Weights of a small audio embedding model: arch convnext, 26041 training examples.
Rows from block 2 of a small audio embedding model, named by matrix and row number. Rows with one number belong to one neuron. Each number is 500 + 40 x the weight over its row's rms, rounded and kept within 0 to 999. All counts start at 0. Numbers have three digits each.
After each neuron's rows are labels from the 100 clips, of 14848, where the neuron reaches its highest value: "responds to" is what is common among them; "loudest band" is the band of the loudest frequency at the time of the peak. Only what is clearly more common there than usual is listed. The data: acted Russian speech (Dusha). In brackets: how many of the 100, against the usual share in percent.
# fc1: MLP up (model.blocks.2.mlp.fc1.weight, 768x192), inputs 0-95
# fc2: MLP down (model.blocks.2.mlp.fc2.weight, 192x768, transposed), outputs 0-95

fc1.370:487485531518520561576489515506457497556554515511522437500573581473526497454506515507504529487460447506512515510504491530517503509546449532522476481466480399545499555503495524467512475549498524541505450528538525513448569496515502538463519552543469500432439576573473602526594499482437533501
fc2.370:581542547566465488466433421456515475490453470430470534515561591541560526496437497513422513479490496493478522513504554543448541580451565518446444508446493538464532506520529533514514517521475512484505470525461528483507485493486452506550487556498556427469489430569472482563516545568507471497
responds to: emotion: angry (49 vs 18.3)
loudest band: 500 to 1000 Hz (35 vs 8.6)

fc1.722:453536592529529487523542443502530473512468475503501472481501472464539518502500458501440486507436446466508409518575522537460536557524524451490510501508511558483441487498451483476454427462424508508545506511498474503525463485461584465501549462438533457463515467527489509458514470442561584436
fc2.722:513458457492488485468465464486500512465484490483502492454490563524448455443543487535485454480462511476487567529460502462459589538471456457459478569466522491417522531500598548483502455525535445482435529459484426546432556501528479505509507517407546556548499504508523567472509541452500499578
responds to: emotion: angry (49 vs 18.3)
loudest band: 500 to 1000 Hz (28 vs 8.6)

fc1.56:472450543503483474459573507519485545493586507525490578459527547538525522537461541488438487519569499507478543516525422459477561512479542507487473507479522493547573532503492526555437489452450469503525585503556501497489525500436443522556547507475453512566444533490468474488499544482472531531
fc2.56:588513506488474521538482423467522525511480502535489443516528517528470536496519483490525484541451402482552513520478551506529506576530535479460450495491542455546486511536512598502455470495487496484519494492513537551484614446464534452561547538420562488423530445587499526527478467463573542538
responds to: emotion: angry (54 vs 18.3)
loudest band: 250 to 500 Hz (55 vs 22.1)

fc1.396:541481431417520500495457457500569505524480470538499508511537496449417483453526443577498511492512402530510472396466464471504463439514531447525499484552533456434469490502503556479488465504506502524487488499492412552490553535584529499502516521589512550571536478435502556502543570528486578519
fc2.396:488527489512533468515445511446541473443507482445536577508510484513501445497480487556525524498465480560499495510527489501533581542423519472542566467501487553520477539548432469502487549487508525486495514466539500476423487515494546558519510507553512552423522452517510541487563487437424466570
responds to: emotion: angry (56 vs 18.3)
loudest band: 500 to 1000 Hz (52 vs 8.6)

fc1.462:484499446477511434475504537509474487488473553465488543535515453570487536571533513548500573533499532530515500461456531505540478512530395518545481497487455550498488512493488505523459539428596489489487493451509448481376509486509463515552499466571494552482437475472554488508485559480464515415
fc2.462:542515555466521500506491493424491484486514525479438522441528482553537619498480528503505539539555394492464458531520535426499521494507511449470519508505548521523520531540473487554554537495477525443479498563545459428546512538495570495483479479530514481458466492543446479484512528577568495546
responds to: emotion: angry (63 vs 18.3)
loudest band: 500 to 1000 Hz (69 vs 8.6)

fc1.71:478449492498446430490497525469510485518514494534508555520487493413533530474442489477553502513516482437468513463511565573465528488505539498523423473428568476488476476490502466490431574470508471499468495535564486519465485511468514485430499524479453483517447487506417568421512497523610560528
fc2.71:476462584478455500527492455480563476507517484498539491420542491474557510545440473508524501486449488470513532503547449502421433467435493503536551569496439489421515504488575484477521516485493502447535491476439411482361486472451472550477548556523521547500540495528413489521458427538498520507
responds to: emotion: angry (54 vs 18.3)
loudest band: 500 to 1000 Hz (29 vs 8.6)

fc1.340:500547611455495445517493484513416514455550565501535478517554508520563559475538529508517566528498494501505430482460545555496464590470487536462545476536454534494555532464524504516517543498505568480502517475488477563546538482563482435538457485503493493511570525557488538542514436500475489442
fc2.340:431482514476597455470485514499578585573540498496498495588462479466477493490488462541508533461482488528488529519527512459495445521534533493518594544535514441485489545538502505454483514481460462537449610476524514508518541602494414491512457520491557457520509529464535548520555426521489478561
responds to: emotion: positive (40 vs 18.5)
loudest band: 250 to 500 Hz (90 vs 22.1)

fc1.671:422446563459534451488518552479445521516532578430540432518567514475532503532500528558528489600520515545451545506397483494534494490507549477503495479473471513564537479517477526494556511484556518431492490509484505461530592464570435523510562520513559484523507474513547564530508505534460486468
fc2.671:490450479463487531411488474515500516466509560467493450457491470509552478470513447554430493497423552488562571537556480508506582537517457558479515483476477532472474576547496441428477470544480483518456508501536555534498570513545497464444417515498493525556533499541529476496462517479451481588
responds to: emotion: angry (43 vs 18.3)
loudest band: 250 to 500 Hz (78 vs 22.1)

fc1.187:506513449536415542486447481498523495477462473452577502529443492532545468476497453543558429523500484490500465532520496520513527448543536513514526388470486532476472546535535514423502397468439480520454529487538519489529522463502454535436500522511532515475555501577530456475584453563521592442
fc2.187:521461515533528602441452527456500462451535501510516486487575493476497544492486439516495505538456530571519488556491511484555463491517433438478440547514461563541506481507487517493494499541516480538478549527564528453493493480483554449548534508425469574455458496573491464481526485468504521534
responds to: emotion: angry (87 vs 18.3)
loudest band: 4000 to 8000 Hz (31 vs 8.2)

fc1.295:439495543462485524505582454523447538460442524434453495443483542502550482550470476474518522532521454485532473472453475523468521527551472511533473482470531489423480494547458488410503476452509549434549453487496485497471511470447523499499484441513511541537462517516509557501427457535478496523
fc2.295:433528494564408593502509444473454573557543504511577453570458547500536509456498501492517521538561495406459426486530541493565481560539467544453487464506488578490489517520477511485455568491490521471528522560451537512517486520531560432494487499499433454477508459456475541527460524471536521533
responds to: emotion: angry (45 vs 18.3)
loudest band: 4000 to 8000 Hz (34 vs 8.2)

fc1.721:523622508495480435518456535489531475479531527528461506452535518482489440484477531535486503487537466529456505492558463553469520450540472499479460539452465512522523490461483499478480446539505488484508489603493525508509514565448556499527516609511470432552553462476453544448494547490531568579
fc2.721:508502489531574473597564499512526491474467516568528469481520486529463475467486457514431485447479464479498473463506476582528526510524453456470466574509430473496481528456457506468470511489539470444491482485517511496554458543512451509497471561434502573460484523419522508526609448473551519519
responds to: emotion: angry (38 vs 18.3)
loudest band: 250 to 500 Hz (46 vs 22.1); 500 to 1000 Hz (35 vs 8.6)

fc1.118:499487448525460468448540505515513472529483569491517546489464538500444448517472513463477451564474581447533429460496514587501489526531493486533504447496510498454489450464485489462560500526563536514472495562489443483448525515438529497512592531533539443501449538501463514457543476523546589472
fc2.118:439497434566501593561459499528437432552522466454465476459458574496561509558498494506461519438487541542475501571514479498529544528524508469469541536494460495512483546517548527453488600538444462546471539495449497422500516442470483530489456556503550573552482520554467483501545480493471539519
responds to: emotion: angry (56 vs 18.3)
loudest band: 500 to 1000 Hz (33 vs 8.6)

fc1.231:416458505511481452439472519565503527503446437580451452555439519556529497506469466469553503484523513494490512504555497536486476508512513512468547394486477433500566542551468507515550549459523564529524516497534425518470455539532503369587516476518490545561495542492490521464501511523427469500
fc2.231:466525480484458618445478514512551455521468488574518426523412489523507413503481532523479571471436406464521500418450504482565431551543518522526507427545468534519567473533503437501483491435457446505526525531493486548538496492501499503513476511516542500475470514492521493514434525539434566504
responds to: emotion: angry (41 vs 18.3)
loudest band: 250 to 500 Hz (45 vs 22.1)

fc1.39:453456505530427466470527463523425504467468515552486485491554475546450521465445578526476440541583501532516511428482501559455503496559404531502501475500515517502523514497517514525484529508500523551459567539474448586428501544517551488617495490429389564547491518561528526495500492571501464503
fc2.39:516515453575530552507461504469503527518502514498460502464469504481437503438497512539543557479416429428486449513463417496571493549455528464478509511562463447550512496592474494452447495556463462513464572558501392492536503461507504460452518478533498477518433536441392535527505474529432516580
responds to: emotion: angry (63 vs 18.3)
loudest band: 250 to 500 Hz (51 vs 22.1)

fc1.556:418476504462513476515487502503469510578543568520402482512460492536443470517505500494417470452479545508514522483478460575417544509561512478517474398487438588472491447511513525535530433435449485479429515482527521573520482502487494470499521492473523529402437487489523543520496531480469543523
fc2.556:543476478438474595535491509536438486461523541480478438627536504452444466483456468508513493516428454512492507468504458408505426578483478493432578469481465568468500519502456484421413499507481501412449489528457504523556537535443539552526501433489520526523416490493503521562464499506501478574
responds to: emotion: angry (40 vs 18.3)
loudest band: 4000 to 8000 Hz (51 vs 8.2)

fc1.602:522464446534476547521499535500480487467489599529507539524516451523569513486453472614533526509479471468502514439580494579473553561492563532483521524541505511518488495460474580483522555531478501572529580496494499526516500483483405492517478467496492448510578540430509462451477482504469514477
fc2.602:504476476541498456419504528480482429527451515484512532499486530504542420470531530474483506534496446590461558466531451510565546500446516492475476516468506446520427493485470471465511466578531502492455492471453488450485544541469472545489504420484489503425480612527473503526447447485532526448
responds to: emotion: angry (48 vs 18.3)
loudest band: 250 to 500 Hz (57 vs 22.1)

fc1.412:517528518535524473512511578555580522457512569511456510494473436446514476543499451561436472507461522528486500471476532477513485588523505461522434506596506495533531534545558480460477484477390460523454538445513443470481456488514500511539517488471501566500462512578516501541468531493471558545
fc2.412:491432512397432612443468502470505484497519431449501491536473514446560538488571530496447429442438470389540472419478498472468457473468553474492539444551531465507547505492493533510515497509453474517540502615454544513537510435522460506482480471458479509509462516434523496577469479539511481445
responds to: emotion: positive (82 vs 18.5)
loudest band: 250 to 500 Hz (54 vs 22.1); 500 to 1000 Hz (41 vs 8.6)

fc1.159:530506519523592524524433443555504457478548438528441516525549438520574573486532532508557468403505526535507507544430545506470500468518483527510546581491525554503496519444542489489489440522550478563555505492489450425538490487410510543466419460474426476540532517595501517477526480507462469450
fc2.159:482486527496497466517468550501458482542443417499503462477511475486473514473549453424480530536490467527421475442443482518465519481510480481492530537495518471462504515549490510501510524435518515464525540595524524432475450536473505474553494480527470444412479539531552446469537513482546463611
responds to: emotion: angry (48 vs 18.3)
loudest band: 4000 to 8000 Hz (46 vs 8.2)

fc1.309:468484458421459489512436510518510468482497503490515544491503525503477557489567567513488533440506464572479527543545491509478482532463536470562416550486562517599542497430461414487409492438505466447486494525525470502526470477415546506487501516551492483483505482487480478503553556551572559556
fc2.309:585451511462508545512514429565532484496428525510500475501481536576472528472395497597468582491464442551498498524488494456474524460455472440491508546533411492501516541518543513443482489526488451538503540527518507549494534488440504538501521524506566532459534526509523503545461503516557481605
responds to: emotion: angry (49 vs 18.3)
loudest band: 500 to 1000 Hz (39 vs 8.6)

fc1.53:478465467547498449526496577501566462573513438512482523541596503410524474561588454484502533575567528490439461537490521514466544418500491531526527522467523465493478503489552493489571481516581498428535515500518524515493492477521490559501533491450489444435498486527531450493472480552522500494
fc2.53:476526484551433523525484497512521544543470439565412542558491552509527531541500480568523555614555586484466449561491514463486551514567521478490530546472491504492529480492536509514525552450597497466535413460477518510537484492480508526540574514554475503493501461548452473512521590472508508445
responds to: emotion: sad (60 vs 27.8)
loudest band: 4000 to 8000 Hz (55 vs 8.2)

fc1.680:503473498555520513443531507490513523552552484492521462495437486532561507458534453506485506523481507518478420522526461488444565526508514477486498460340533554487424497483568552482524528596466464580480500481564568534480441457469501498460492511494492540507522455526531516514569477549462484534
fc2.680:566511466438511472513461547541526455485543553526487533506501438492530476504567445447474480528521510524495554505458532518479461493533446563486549499442498533526566433489469443485546462556499515473481511582583444505437476443500513446537439571437526512542521446581465530539531514487486446471
responds to: emotion: angry (84 vs 18.3)
loudest band: 4000 to 8000 Hz (27 vs 8.2)

fc1.699:484540542562492491473474521466508580547483462502459522470490454552501543512533506578421557567541529457566506515531509509502484508583517503499483545537447491491510516468573559494493569555460433445396465510495522451509571520478512479409463521439456514513456529498544533456495487456487521521
fc2.699:481472470443480437587525423517522447471392522523581463481461522420423482503506488503541408534496512494474465549503450529513499533533509532486539486483458501496460574475445473498475481527475576465444555527473468454515462602510539549505438509458481485554497468488528521534477539499520549466
responds to: emotion: sad (66 vs 27.8)
loudest band: 1000 to 2000 Hz (29 vs 2.9); 500 to 1000 Hz (28 vs 8.6)

fc1.303:498445522452516508548521461527531510465500467547429476524570543548478462491484597471559534442475448512460467506492462473517443496471460486494495462494553481475496535491512514426436603514511515471529415497480549544486505459480496550449421467496478539517509495405518437449448534529535553409
fc2.303:490591468473457469457528566471502524565568471476445498501416527540514520467460459482524467525474504538575579473465509514517566476510499528540488524512515491521543490516534502566507413539535524436514586440496468444479565447581466533415468564450496537504451470479434473530527562503488502520
responds to: emotion: angry (39 vs 18.3)
loudest band: 4000 to 8000 Hz (29 vs 8.2)

fc1.669:532534540504493456475522516528534454529443460556515487513525547496514528464581462499480504531559504486491486492585510577486496501507470539506442530512418522504543472544487497492485484417498422496480497487468426522511538534512506467492511486545489526455532475444559509514487439477504512515
fc2.669:507511514479497442520479448526481541486560552525495492534486547500474481502546489512519539445487538460541534517528577502509565576475525491504580457541526519507514472513539447573548551523515480412471538482471515575529503524507467489507425461490496489563513477566519513566580482612446486537
responds to: emotion: angry (42 vs 18.3)
loudest band: 500 to 1000 Hz (28 vs 8.6)

fc1.737:527536462422568401489416467521515472468520534518441445500541523472439501529557514448518509522602514476517508410472537455459431524489412507466536554474503568511548499514505540428474480466502473509501527466485529535438517496515506560502495577450463494482513493529505494500485538489569506542
fc2.737:532437486531543499492512512417534491491442485524448506508499463528524510564480500478555487444478472532535511533586576540500540552424445520546528448536490498494465519507546416519444533512543470501497512524531483511570487531539423416443521459511525450475466555427540564556484491521511462586
responds to: emotion: angry (39 vs 18.3)
loudest band: 500 to 1000 Hz (38 vs 8.6)