Rows from block 2, named by matrix and row number. Rows with one number belong to one neuron. Each number is 50 + 15 x the weight over its row's rms, rounded and kept within 0 to 99. All counts start at 0. After the name is the row's rms in percent of the matrix's.
# fc1: MLP up (model.blocks.2.mlp.fc1.weight, 768x192), inputs 0-95
# fc2: MLP down (model.blocks.2.mlp.fc2.weight, 192x768, transposed), outputs 0-95
fc1.426 101:57 67 82 28 39 62 61 34 64 43 37 65 52 28 50 40 57 68 53 32 63 69 55 64 29 60 36 48 34 66 43 74 67 68 36 48 62 43 54 59 23 76 50 23 44 66 41 30 65 48 78 62 55 44 56 47 64 27 47 71 56 52 54 62 65 52 23 26 62 28 73 46 66 65 37 41 35 46 51 48 41 68 41 57 47 61 51 12 30 44 55 76 81 38 67 58
fc2.426 098:62 51 41 38 58 40 54 73 13 50 73 45 37 44 68 47 37 68 80 73 46 25 39 57 61 53 59 39 25 36 52 52 45 64 48 21 71 57 78 59 60 40 45 55 22 48 47 44 44 55 62 74 37 54 22 53 54 65 63 74 75 62 71 47 64 37 45 47 58 39 41 34 63 58 43 44 33 37 55 41 21 38 31 50 63 42 32 63 69 32 52 35 46 60 78 40
fc1.427 093:42 28 49 41 80 50 55 42 48 73 37 72 56 41 50 56 65 39 44 64 62 49 65 41 54 61 74 66 45 33 52 33 20 62 67 86 43 02 69 42 46 38 59 78 53 64 57 70 35 62 56 19 39 67 70 12 52 58 62 66 23 58 21 54 36 68 53 47 35 69 37 55 37 59 44 56 44 61 50 50 52 47 58 45 30 73 44 38 19 60 43 35 58 36 50 64
fc2.427 091:54 61 40 49 41 43 53 55 30 43 52 48 41 47 36 66 43 35 58 64 59 36 49 53 45 36 62 65 30 88 37 81 38 64 43 70 60 17 83 35 19 54 86 24 48 61 43 54 43 25 64 34 75 25 72 45 74 97 33 62 33 59 58 57 36 66 45 36 53 82 53 39 40 51 47 28 72 81 67 49 62 40 30 37 55 45 27 75 45 55 68 22 46 54 36 75
fc1.428 031:54 75 64 39 52 33 43 54 36 58 47 35 51 38 34 55 36 78 25 61 67 45 39 47 43 65 56 68 55 59 47 66 38 58 36 56 36 52 51 34 52 42 64 65 37 44 28 76 72 93 67 51 37 40 64 52 64 53 31 78 58 37 24 92 57 87 46 71 66 59 50 67 31 48 45 57 65 58 62 53 21 42 65 56 48 42 55 44 45 80 38 58 51 47 23 55
fc2.428 027:33 60 38 47 43 51 62 61 63 46 62 46 35 54 54 74 72 66 66 54 32 10 71 52 41 27 40 40 66 35 81 59 32 58 64 64 71 30 56 16 55 28 21 41 55 33 70 65 50 64 61 44 56 60 76 47 21 60 49 73 40 28 26 53 46 61 51 73 24 57 72 53 42 33 52 45 64 31 63 68 44 44 45 48 31 33 51 31 68 76 56 42 57 22 62 54
fc1.429 131:71 40 51 57 37 49 55 59 31 37 62 71 72 04 56 42 46 41 58 58 44 49 59 42 46 61 56 64 66 40 54 48 42 53 46 21 71 76 16 47 26 63 35 48 29 55 48 43 55 81 44 35 55 61 64 67 80 48 54 42 40 44 86 61 55 51 38 45 87 58 59 32 21 54 45 73 56 80 58 59 68 31 35 64 42 31 77 44 47 50 62 40 30 39 56 36
fc2.429 120:63 63 40 68 50 60 16 65 52 67 73 37 34 71 53 49 70 63 39 62 56 73 34 57 64 47 54 97 51 64 40 30 35 45 19 74 32 52 50 37 39 42 41 51 40 43 45 41 57 51 39 72 46 49 67 66 33 50 56 59 37 45 66 37 53 79 58 47 49 55 37 56 17 61 48 46 37 71 39 62 25 67 65 70 63 40 63 58 38 88 58 56 34 47 48 19
fc1.430 089:67 67 48 29 22 31 69 41 68 75 60 25 42 62 50 65 50 72 52 59 49 27 15 40 42 63 55 58 53 55 67 83 36 54 63 47 37 67 81 46 40 48 39 32 46 43 46 57 46 46 61 62 44 54 50 51 47 48 44 26 69 51 60 30 53 63 32 54 52 35 56 21 46 74 44 51 53 62 58 43 30 41 40 67 58 36 31 65 56 65 47 58 59 42 68 33
fc2.430 089:40 42 38 83 54 52 64 56 50 56 67 52 44 47 40 67 59 65 42 41 63 81 50 52 47 67 49 50 36 46 53 38 29 30 45 71 29 53 39 51 46 90 21 52 40 29 59 41 60 45 38 44 21 54 61 39 65 43 21 21 63 53 66 36 33 44 74 37 36 30 50 58 56 30 39 59 26 30 46 48 41 41 87 78 67 34 23 43 49 26 95 45 40 55 39 56
fc1.431 137:65 51 51 39 47 65 43 47 21 64 51 44 42 24 38 73 54 59 57 25 49 25 30 35 32 68 41 28 61 35 56 78 54 67 63 26 61 39 46 79 30 67 71 40 22 49 39 39 72 42 47 63 67 68 34 49 61 52 42 60 35 38 50 50 20 46 40 53 49 48 40 50 16 40 59 34 42 48 46 48 46 37 72 56 39 71 73 60 65 39 36 58 44 56 73 55
fc2.431 127:48 56 62 29 48 66 29 47 34 48 51 24 69 70 54 63 42 63 65 60 47 53 65 61 44 64 60 36 45 45 32 46 57 50 66 58 30 55 49 33 32 48 59 37 56 43 64 66 68 64 63 52 33 49 24 28 48 31 63 20 30 44 57 76 41 45 39 81 30 38 47 54 29 54 47 39 48 41 47 43 37 34 55 89 37 43 75 46 48 54 16 75 56 58 67 72
fc1.432 129:46 56 50 58 63 42 83 13 44 69 31 54 42 27 63 29 39 50 58 52 49 68 33 39 57 29 67 39 65 46 46 58 46 98 38 68 50 64 61 62 49 42 24 53 70 41 25 66 54 44 46 45 56 63 46 82 04 42 42 33 38 60 50 52 63 56 40 55 52 77 37 50 60 48 28 40 62 59 61 50 48 31 56 44 57 60 38 77 51 59 57 50 25 54 53 53
fc2.432 132:43 44 41 35 32 30 36 42 49 47 71 44 44 61 46 36 46 44 55 70 61 83 48 34 36 49 66 49 59 32 86 59 39 51 11 47 34 37 72 49 20 36 48 25 43 38 47 46 63 64 60 09 44 40 58 53 58 80 53 61 53 62 63 82 74 47 30 68 30 30 53 57 64 53 35 78 60 55 33 59 47 49 47 55 44 73 43 53 67 45 59 34 53 78 52 16
fc1.433 106:36 43 30 75 78 27 48 49 38 64 30 45 45 54 56 50 55 63 52 56 59 29 35 77 40 41 54 57 46 42 54 65 57 61 49 42 89 43 56 55 69 22 78 51 47 61 15 52 59 47 59 40 51 62 34 27 39 28 57 42 41 72 80 65 35 52 62 55 56 77 44 85 40 38 63 61 60 49 39 49 49 68 23 51 44 40 53 65 38 83 34 46 43 92 28 86
fc2.433 109:67 74 30 19 46 51 63 45 46 36 36 27 37 20 52 50 57 59 73 50 62 44 31 58 66 54 66 62 56 21 66 67 50 42 65 45 38 64 65 39 64 22 64 32 33 30 87 49 41 60 51 42 42 40 24 44 37 29 46 44 50 19 55 30 65 44 32 55 48 83 63 59 39 36 63 36 30 33 26 33 39 45 38 21 53 73 39 33 64 64 31 59 34 46 20 42
fc1.434 099:54 40 52 59 33 50 46 47 42 61 45 47 44 77 56 33 19 60 50 39 50 35 49 50 42 23 69 62 69 37 64 29 76 45 48 56 45 35 54 45 44 58 36 57 69 48 41 50 86 35 74 59 15 35 63 43 47 61 31 64 43 72 45 51 85 33 60 33 46 44 29 36 30 75 49 47 58 67 54 58 52 47 49 45 61 43 74 46 62 42 27 59 35 40 45 36
fc2.434 095:23 60 54 70 38 50 56 45 39 64 72 27 89 35 39 71 48 49 64 52 54 50 48 70 41 59 75 53 61 45 20 46 50 23 27 46 45 41 71 63 30 72 39 44 61 39 69 49 33 52 45 44 45 61 44 69 51 50 56 41 34 34 53 36 53 66 35 46 63 52 60 42 71 53 82 30 44 45 35 58 67 42 85 46 63 46 45 53 53 36 38 41 48 58 28 53
fc1.435 067:58 58 69 59 52 27 40 44 86 68 57 54 42 46 48 41 71 67 33 49 41 43 54 21 52 55 42 49 35 68 60 39 46 62 38 64 47 33 81 39 53 54 44 43 23 27 26 52 62 43 45 70 77 51 43 61 41 39 47 61 59 31 40 46 78 52 41 46 45 54 60 35 21 39 04 33 41 45 25 48 34 28 46 30 87 42 48 38 49 39 60 44 58 58 49 67
fc2.435 064:57 24 37 46 43 34 52 52 49 42 40 23 62 50 71 82 53 37 45 49 53 57 47 56 68 34 76 76 35 39 36 69 38 64 40 47 60 62 36 60 58 65 47 56 52 45 65 43 39 77 77 34 37 75 71 23 73 41 45 34 67 73 47 37 62 36 18 66 60 45 59 62 59 38 73 72 48 42 38 46 30 39 50 61 57 54 67 46 44 40 66 45 67 64 49 63
fc1.436 110:41 41 44 63 72 32 52 41 42 34 39 34 66 57 16 48 50 55 54 35 57 44 42 51 35 48 49 75 37 22 23 54 59 48 61 40 79 36 72 53 63 72 54 46 47 59 45 32 38 73 49 86 48 67 62 32 50 42 48 76 64 30 62 56 23 60 31 61 52 75 41 35 58 31 71 87 58 33 49 53 29 38 36 39 46 46 53 51 10 60 39 44 43 75 10 55
fc2.436 109:59 73 56 51 27 69 67 55 40 71 26 50 26 40 50 76 45 46 62 64 61 57 55 57 73 51 50 64 51 50 54 62 59 83 69 53 64 71 81 44 85 75 58 60 64 49 34 53 22 57 41 82 50 66 64 45 36 30 59 28 52 37 61 47 53 37 50 76 20 65 51 40 29 24 55 13 52 30 32 66 36 38 45 23 22 70 34 27 55 40 32 64 27 47 53 66
fc1.437 130:45 59 31 40 74 70 53 58 64 49 74 56 43 37 44 54 50 50 43 77 47 47 74 63 51 24 58 47 71 56 55 68 46 51 81 48 45 19 81 41 22 70 51 55 35 47 49 52 65 40 45 56 63 58 52 53 48 51 44 58 67 58 70 66 60 64 34 47 46 67 60 36 70 64 42 50 42 30 51 37 61 63 59 66 56 41 27 53 13 18 66 31 36 30 62 29
fc2.437 132:55 50 71 74 36 62 58 36 55 67 36 43 66 41 82 44 20 49 58 62 43 61 60 65 60 80 64 67 67 61 68 61 55 48 57 58 51 20 57 49 50 50 60 69 35 56 60 30 58 47 29 54 44 54 51 61 73 72 59 17 51 38 59 71 42 52 36 33 45 60 13 83 41 15 43 50 34 85 55 63 61 62 36 37 56 46 52 33 57 53 62 66 57 91 29 77
fc1.438 085:28 37 29 39 44 49 85 38 58 36 25 54 52 22 35 49 58 36 30 41 30 26 55 43 54 86 55 59 45 57 81 52 40 62 62 45 53 41 60 55 39 55 66 46 25 42 58 83 56 69 57 77 60 74 63 48 64 51 41 47 49 56 74 19 68 41 36 51 24 58 47 41 67 42 35 58 33 08 52 71 29 42 49 42 44 73 39 64 61 42 68 51 64 60 35 58
fc2.438 078:50 55 24 47 40 26 54 60 38 92 83 40 58 34 43 45 57 51 64 47 63 35 52 47 51 68 74 52 47 48 72 71 47 30 64 53 29 59 48 79 37 36 53 25 55 66 73 56 63 49 54 26 70 38 68 61 71 26 54 68 28 56 22 56 31 65 50 52 55 56 60 56 23 56 30 59 28 29 48 41 35 41 51 34 63 50 56 32 61 47 36 46 27 41 43 37
fc1.439 166:70 62 60 53 69 57 50 83 30 48 45 55 72 37 48 54 72 56 47 46 54 49 57 45 37 68 34 27 40 61 39 62 74 30 56 40 37 50 53 71 54 58 59 38 45 46 33 10 69 33 45 67 39 40 22 40 53 50 39 58 71 62 55 74 77 52 56 51 60 33 46 37 40 40 42 39 42 46 43 54 86 45 72 77 42 59 57 32 39 29 85 60 33 88 59 25
fc2.439 150:86 60 46 36 75 75 26 47 51 47 73 53 54 48 55 53 36 56 42 56 63 33 51 71 44 66 54 29 43 31 64 44 46 49 46 41 49 50 50 51 38 64 62 33 56 44 43 31 40 25 64 30 28 34 47 42 62 63 45 54 57 52 71 39 23 34 42 24 33 77 62 50 37 50 42 34 37 67 53 22 60 58 29 43 37 48 46 50 44 37 48 62 24 39 72 42
fc1.440 108:48 33 61 55 50 64 65 45 62 39 85 26 67 45 09 70 65 67 29 65 50 29 45 61 25 48 19 48 58 46 67 39 58 49 29 55 59 58 50 48 37 33 41 64 23 62 47 51 69 51 27 46 72 52 59 38 45 78 70 45 62 68 76 55 42 45 52 21 38 52 42 63 56 76 45 47 57 39 57 32 38 22 36 41 36 60 60 45 59 72 33 43 36 60 85 36
fc2.440 117:67 45 25 66 59 74 60 34 46 69 60 21 52 64 19 75 50 70 20 35 34 31 51 78 46 35 46 52 55 81 92 55 47 29 43 43 47 50 45 49 28 65 49 51 45 49 75 64 35 47 78 44 64 42 55 42 61 58 62 64 51 67 44 48 36 55 44 24 51 69 63 60 75 54 55 69 46 30 48 45 59 45 40 39 48 59 48 32 56 68 53 56 67 61 44 23
fc1.441 153:58 30 57 50 45 26 54 56 43 50 41 41 51 44 47 48 40 62 49 26 54 45 43 45 76 55 47 57 50 67 83 45 49 52 56 44 61 37 31 84 52 45 47 65 62 56 55 33 68 58 58 65 58 59 60 50 59 50 63 45 70 51 44 55 78 56 48 77 48 54 43 28 56 28 41 40 35 14 62 67 46 22 49 41 34 63 65 71 37 59 40 75 63 70 20 53
fc2.441 142:51 29 36 40 52 57 48 72 40 67 35 54 37 47 58 36 70 71 33 27 44 58 47 31 53 66 58 52 83 41 41 49 32 41 63 57 58 58 78 69 36 49 53 60 74 49 33 26 56 58 58 43 63 48 42 13 32 82 28 48 47 64 60 50 67 55 66 42 57 84 76 76 44 51 55 63 60 64 65 37 32 33 67 42 48 94 68 37 64 30 32 18 25 68 33 08
fc1.442 120:20 34 46 47 41 26 49 59 39 42 62 50 62 16 58 30 43 54 63 57 68 37 39 44 45 67 56 39 40 67 57 41 22 36 33 33 31 72 49 62 59 42 59 60 56 49 40 31 64 46 63 66 61 44 50 32 23 41 24 82 79 80 46 58 28 62 49 36 49 73 58 56 23 46 20 29 45 59 81 57 68 40 66 37 43 43 52 46 60 28 44 38 51 54 42 44
fc2.442 126:21 57 74 62 67 62 60 38 65 32 73 72 53 52 55 73 47 41 49 79 67 35 53 43 65 51 44 55 52 60 69 64 35 38 34 48 52 71 64 35 42 75 66 60 44 31 67 56 46 46 52 24 24 45 34 58 59 75 49 53 52 41 66 39 28 53 56 31 71 42 55 32 47 41 68 83 48 53 63 62 26 42 54 30 38 35 76 64 37 49 58 68 48 56 26 67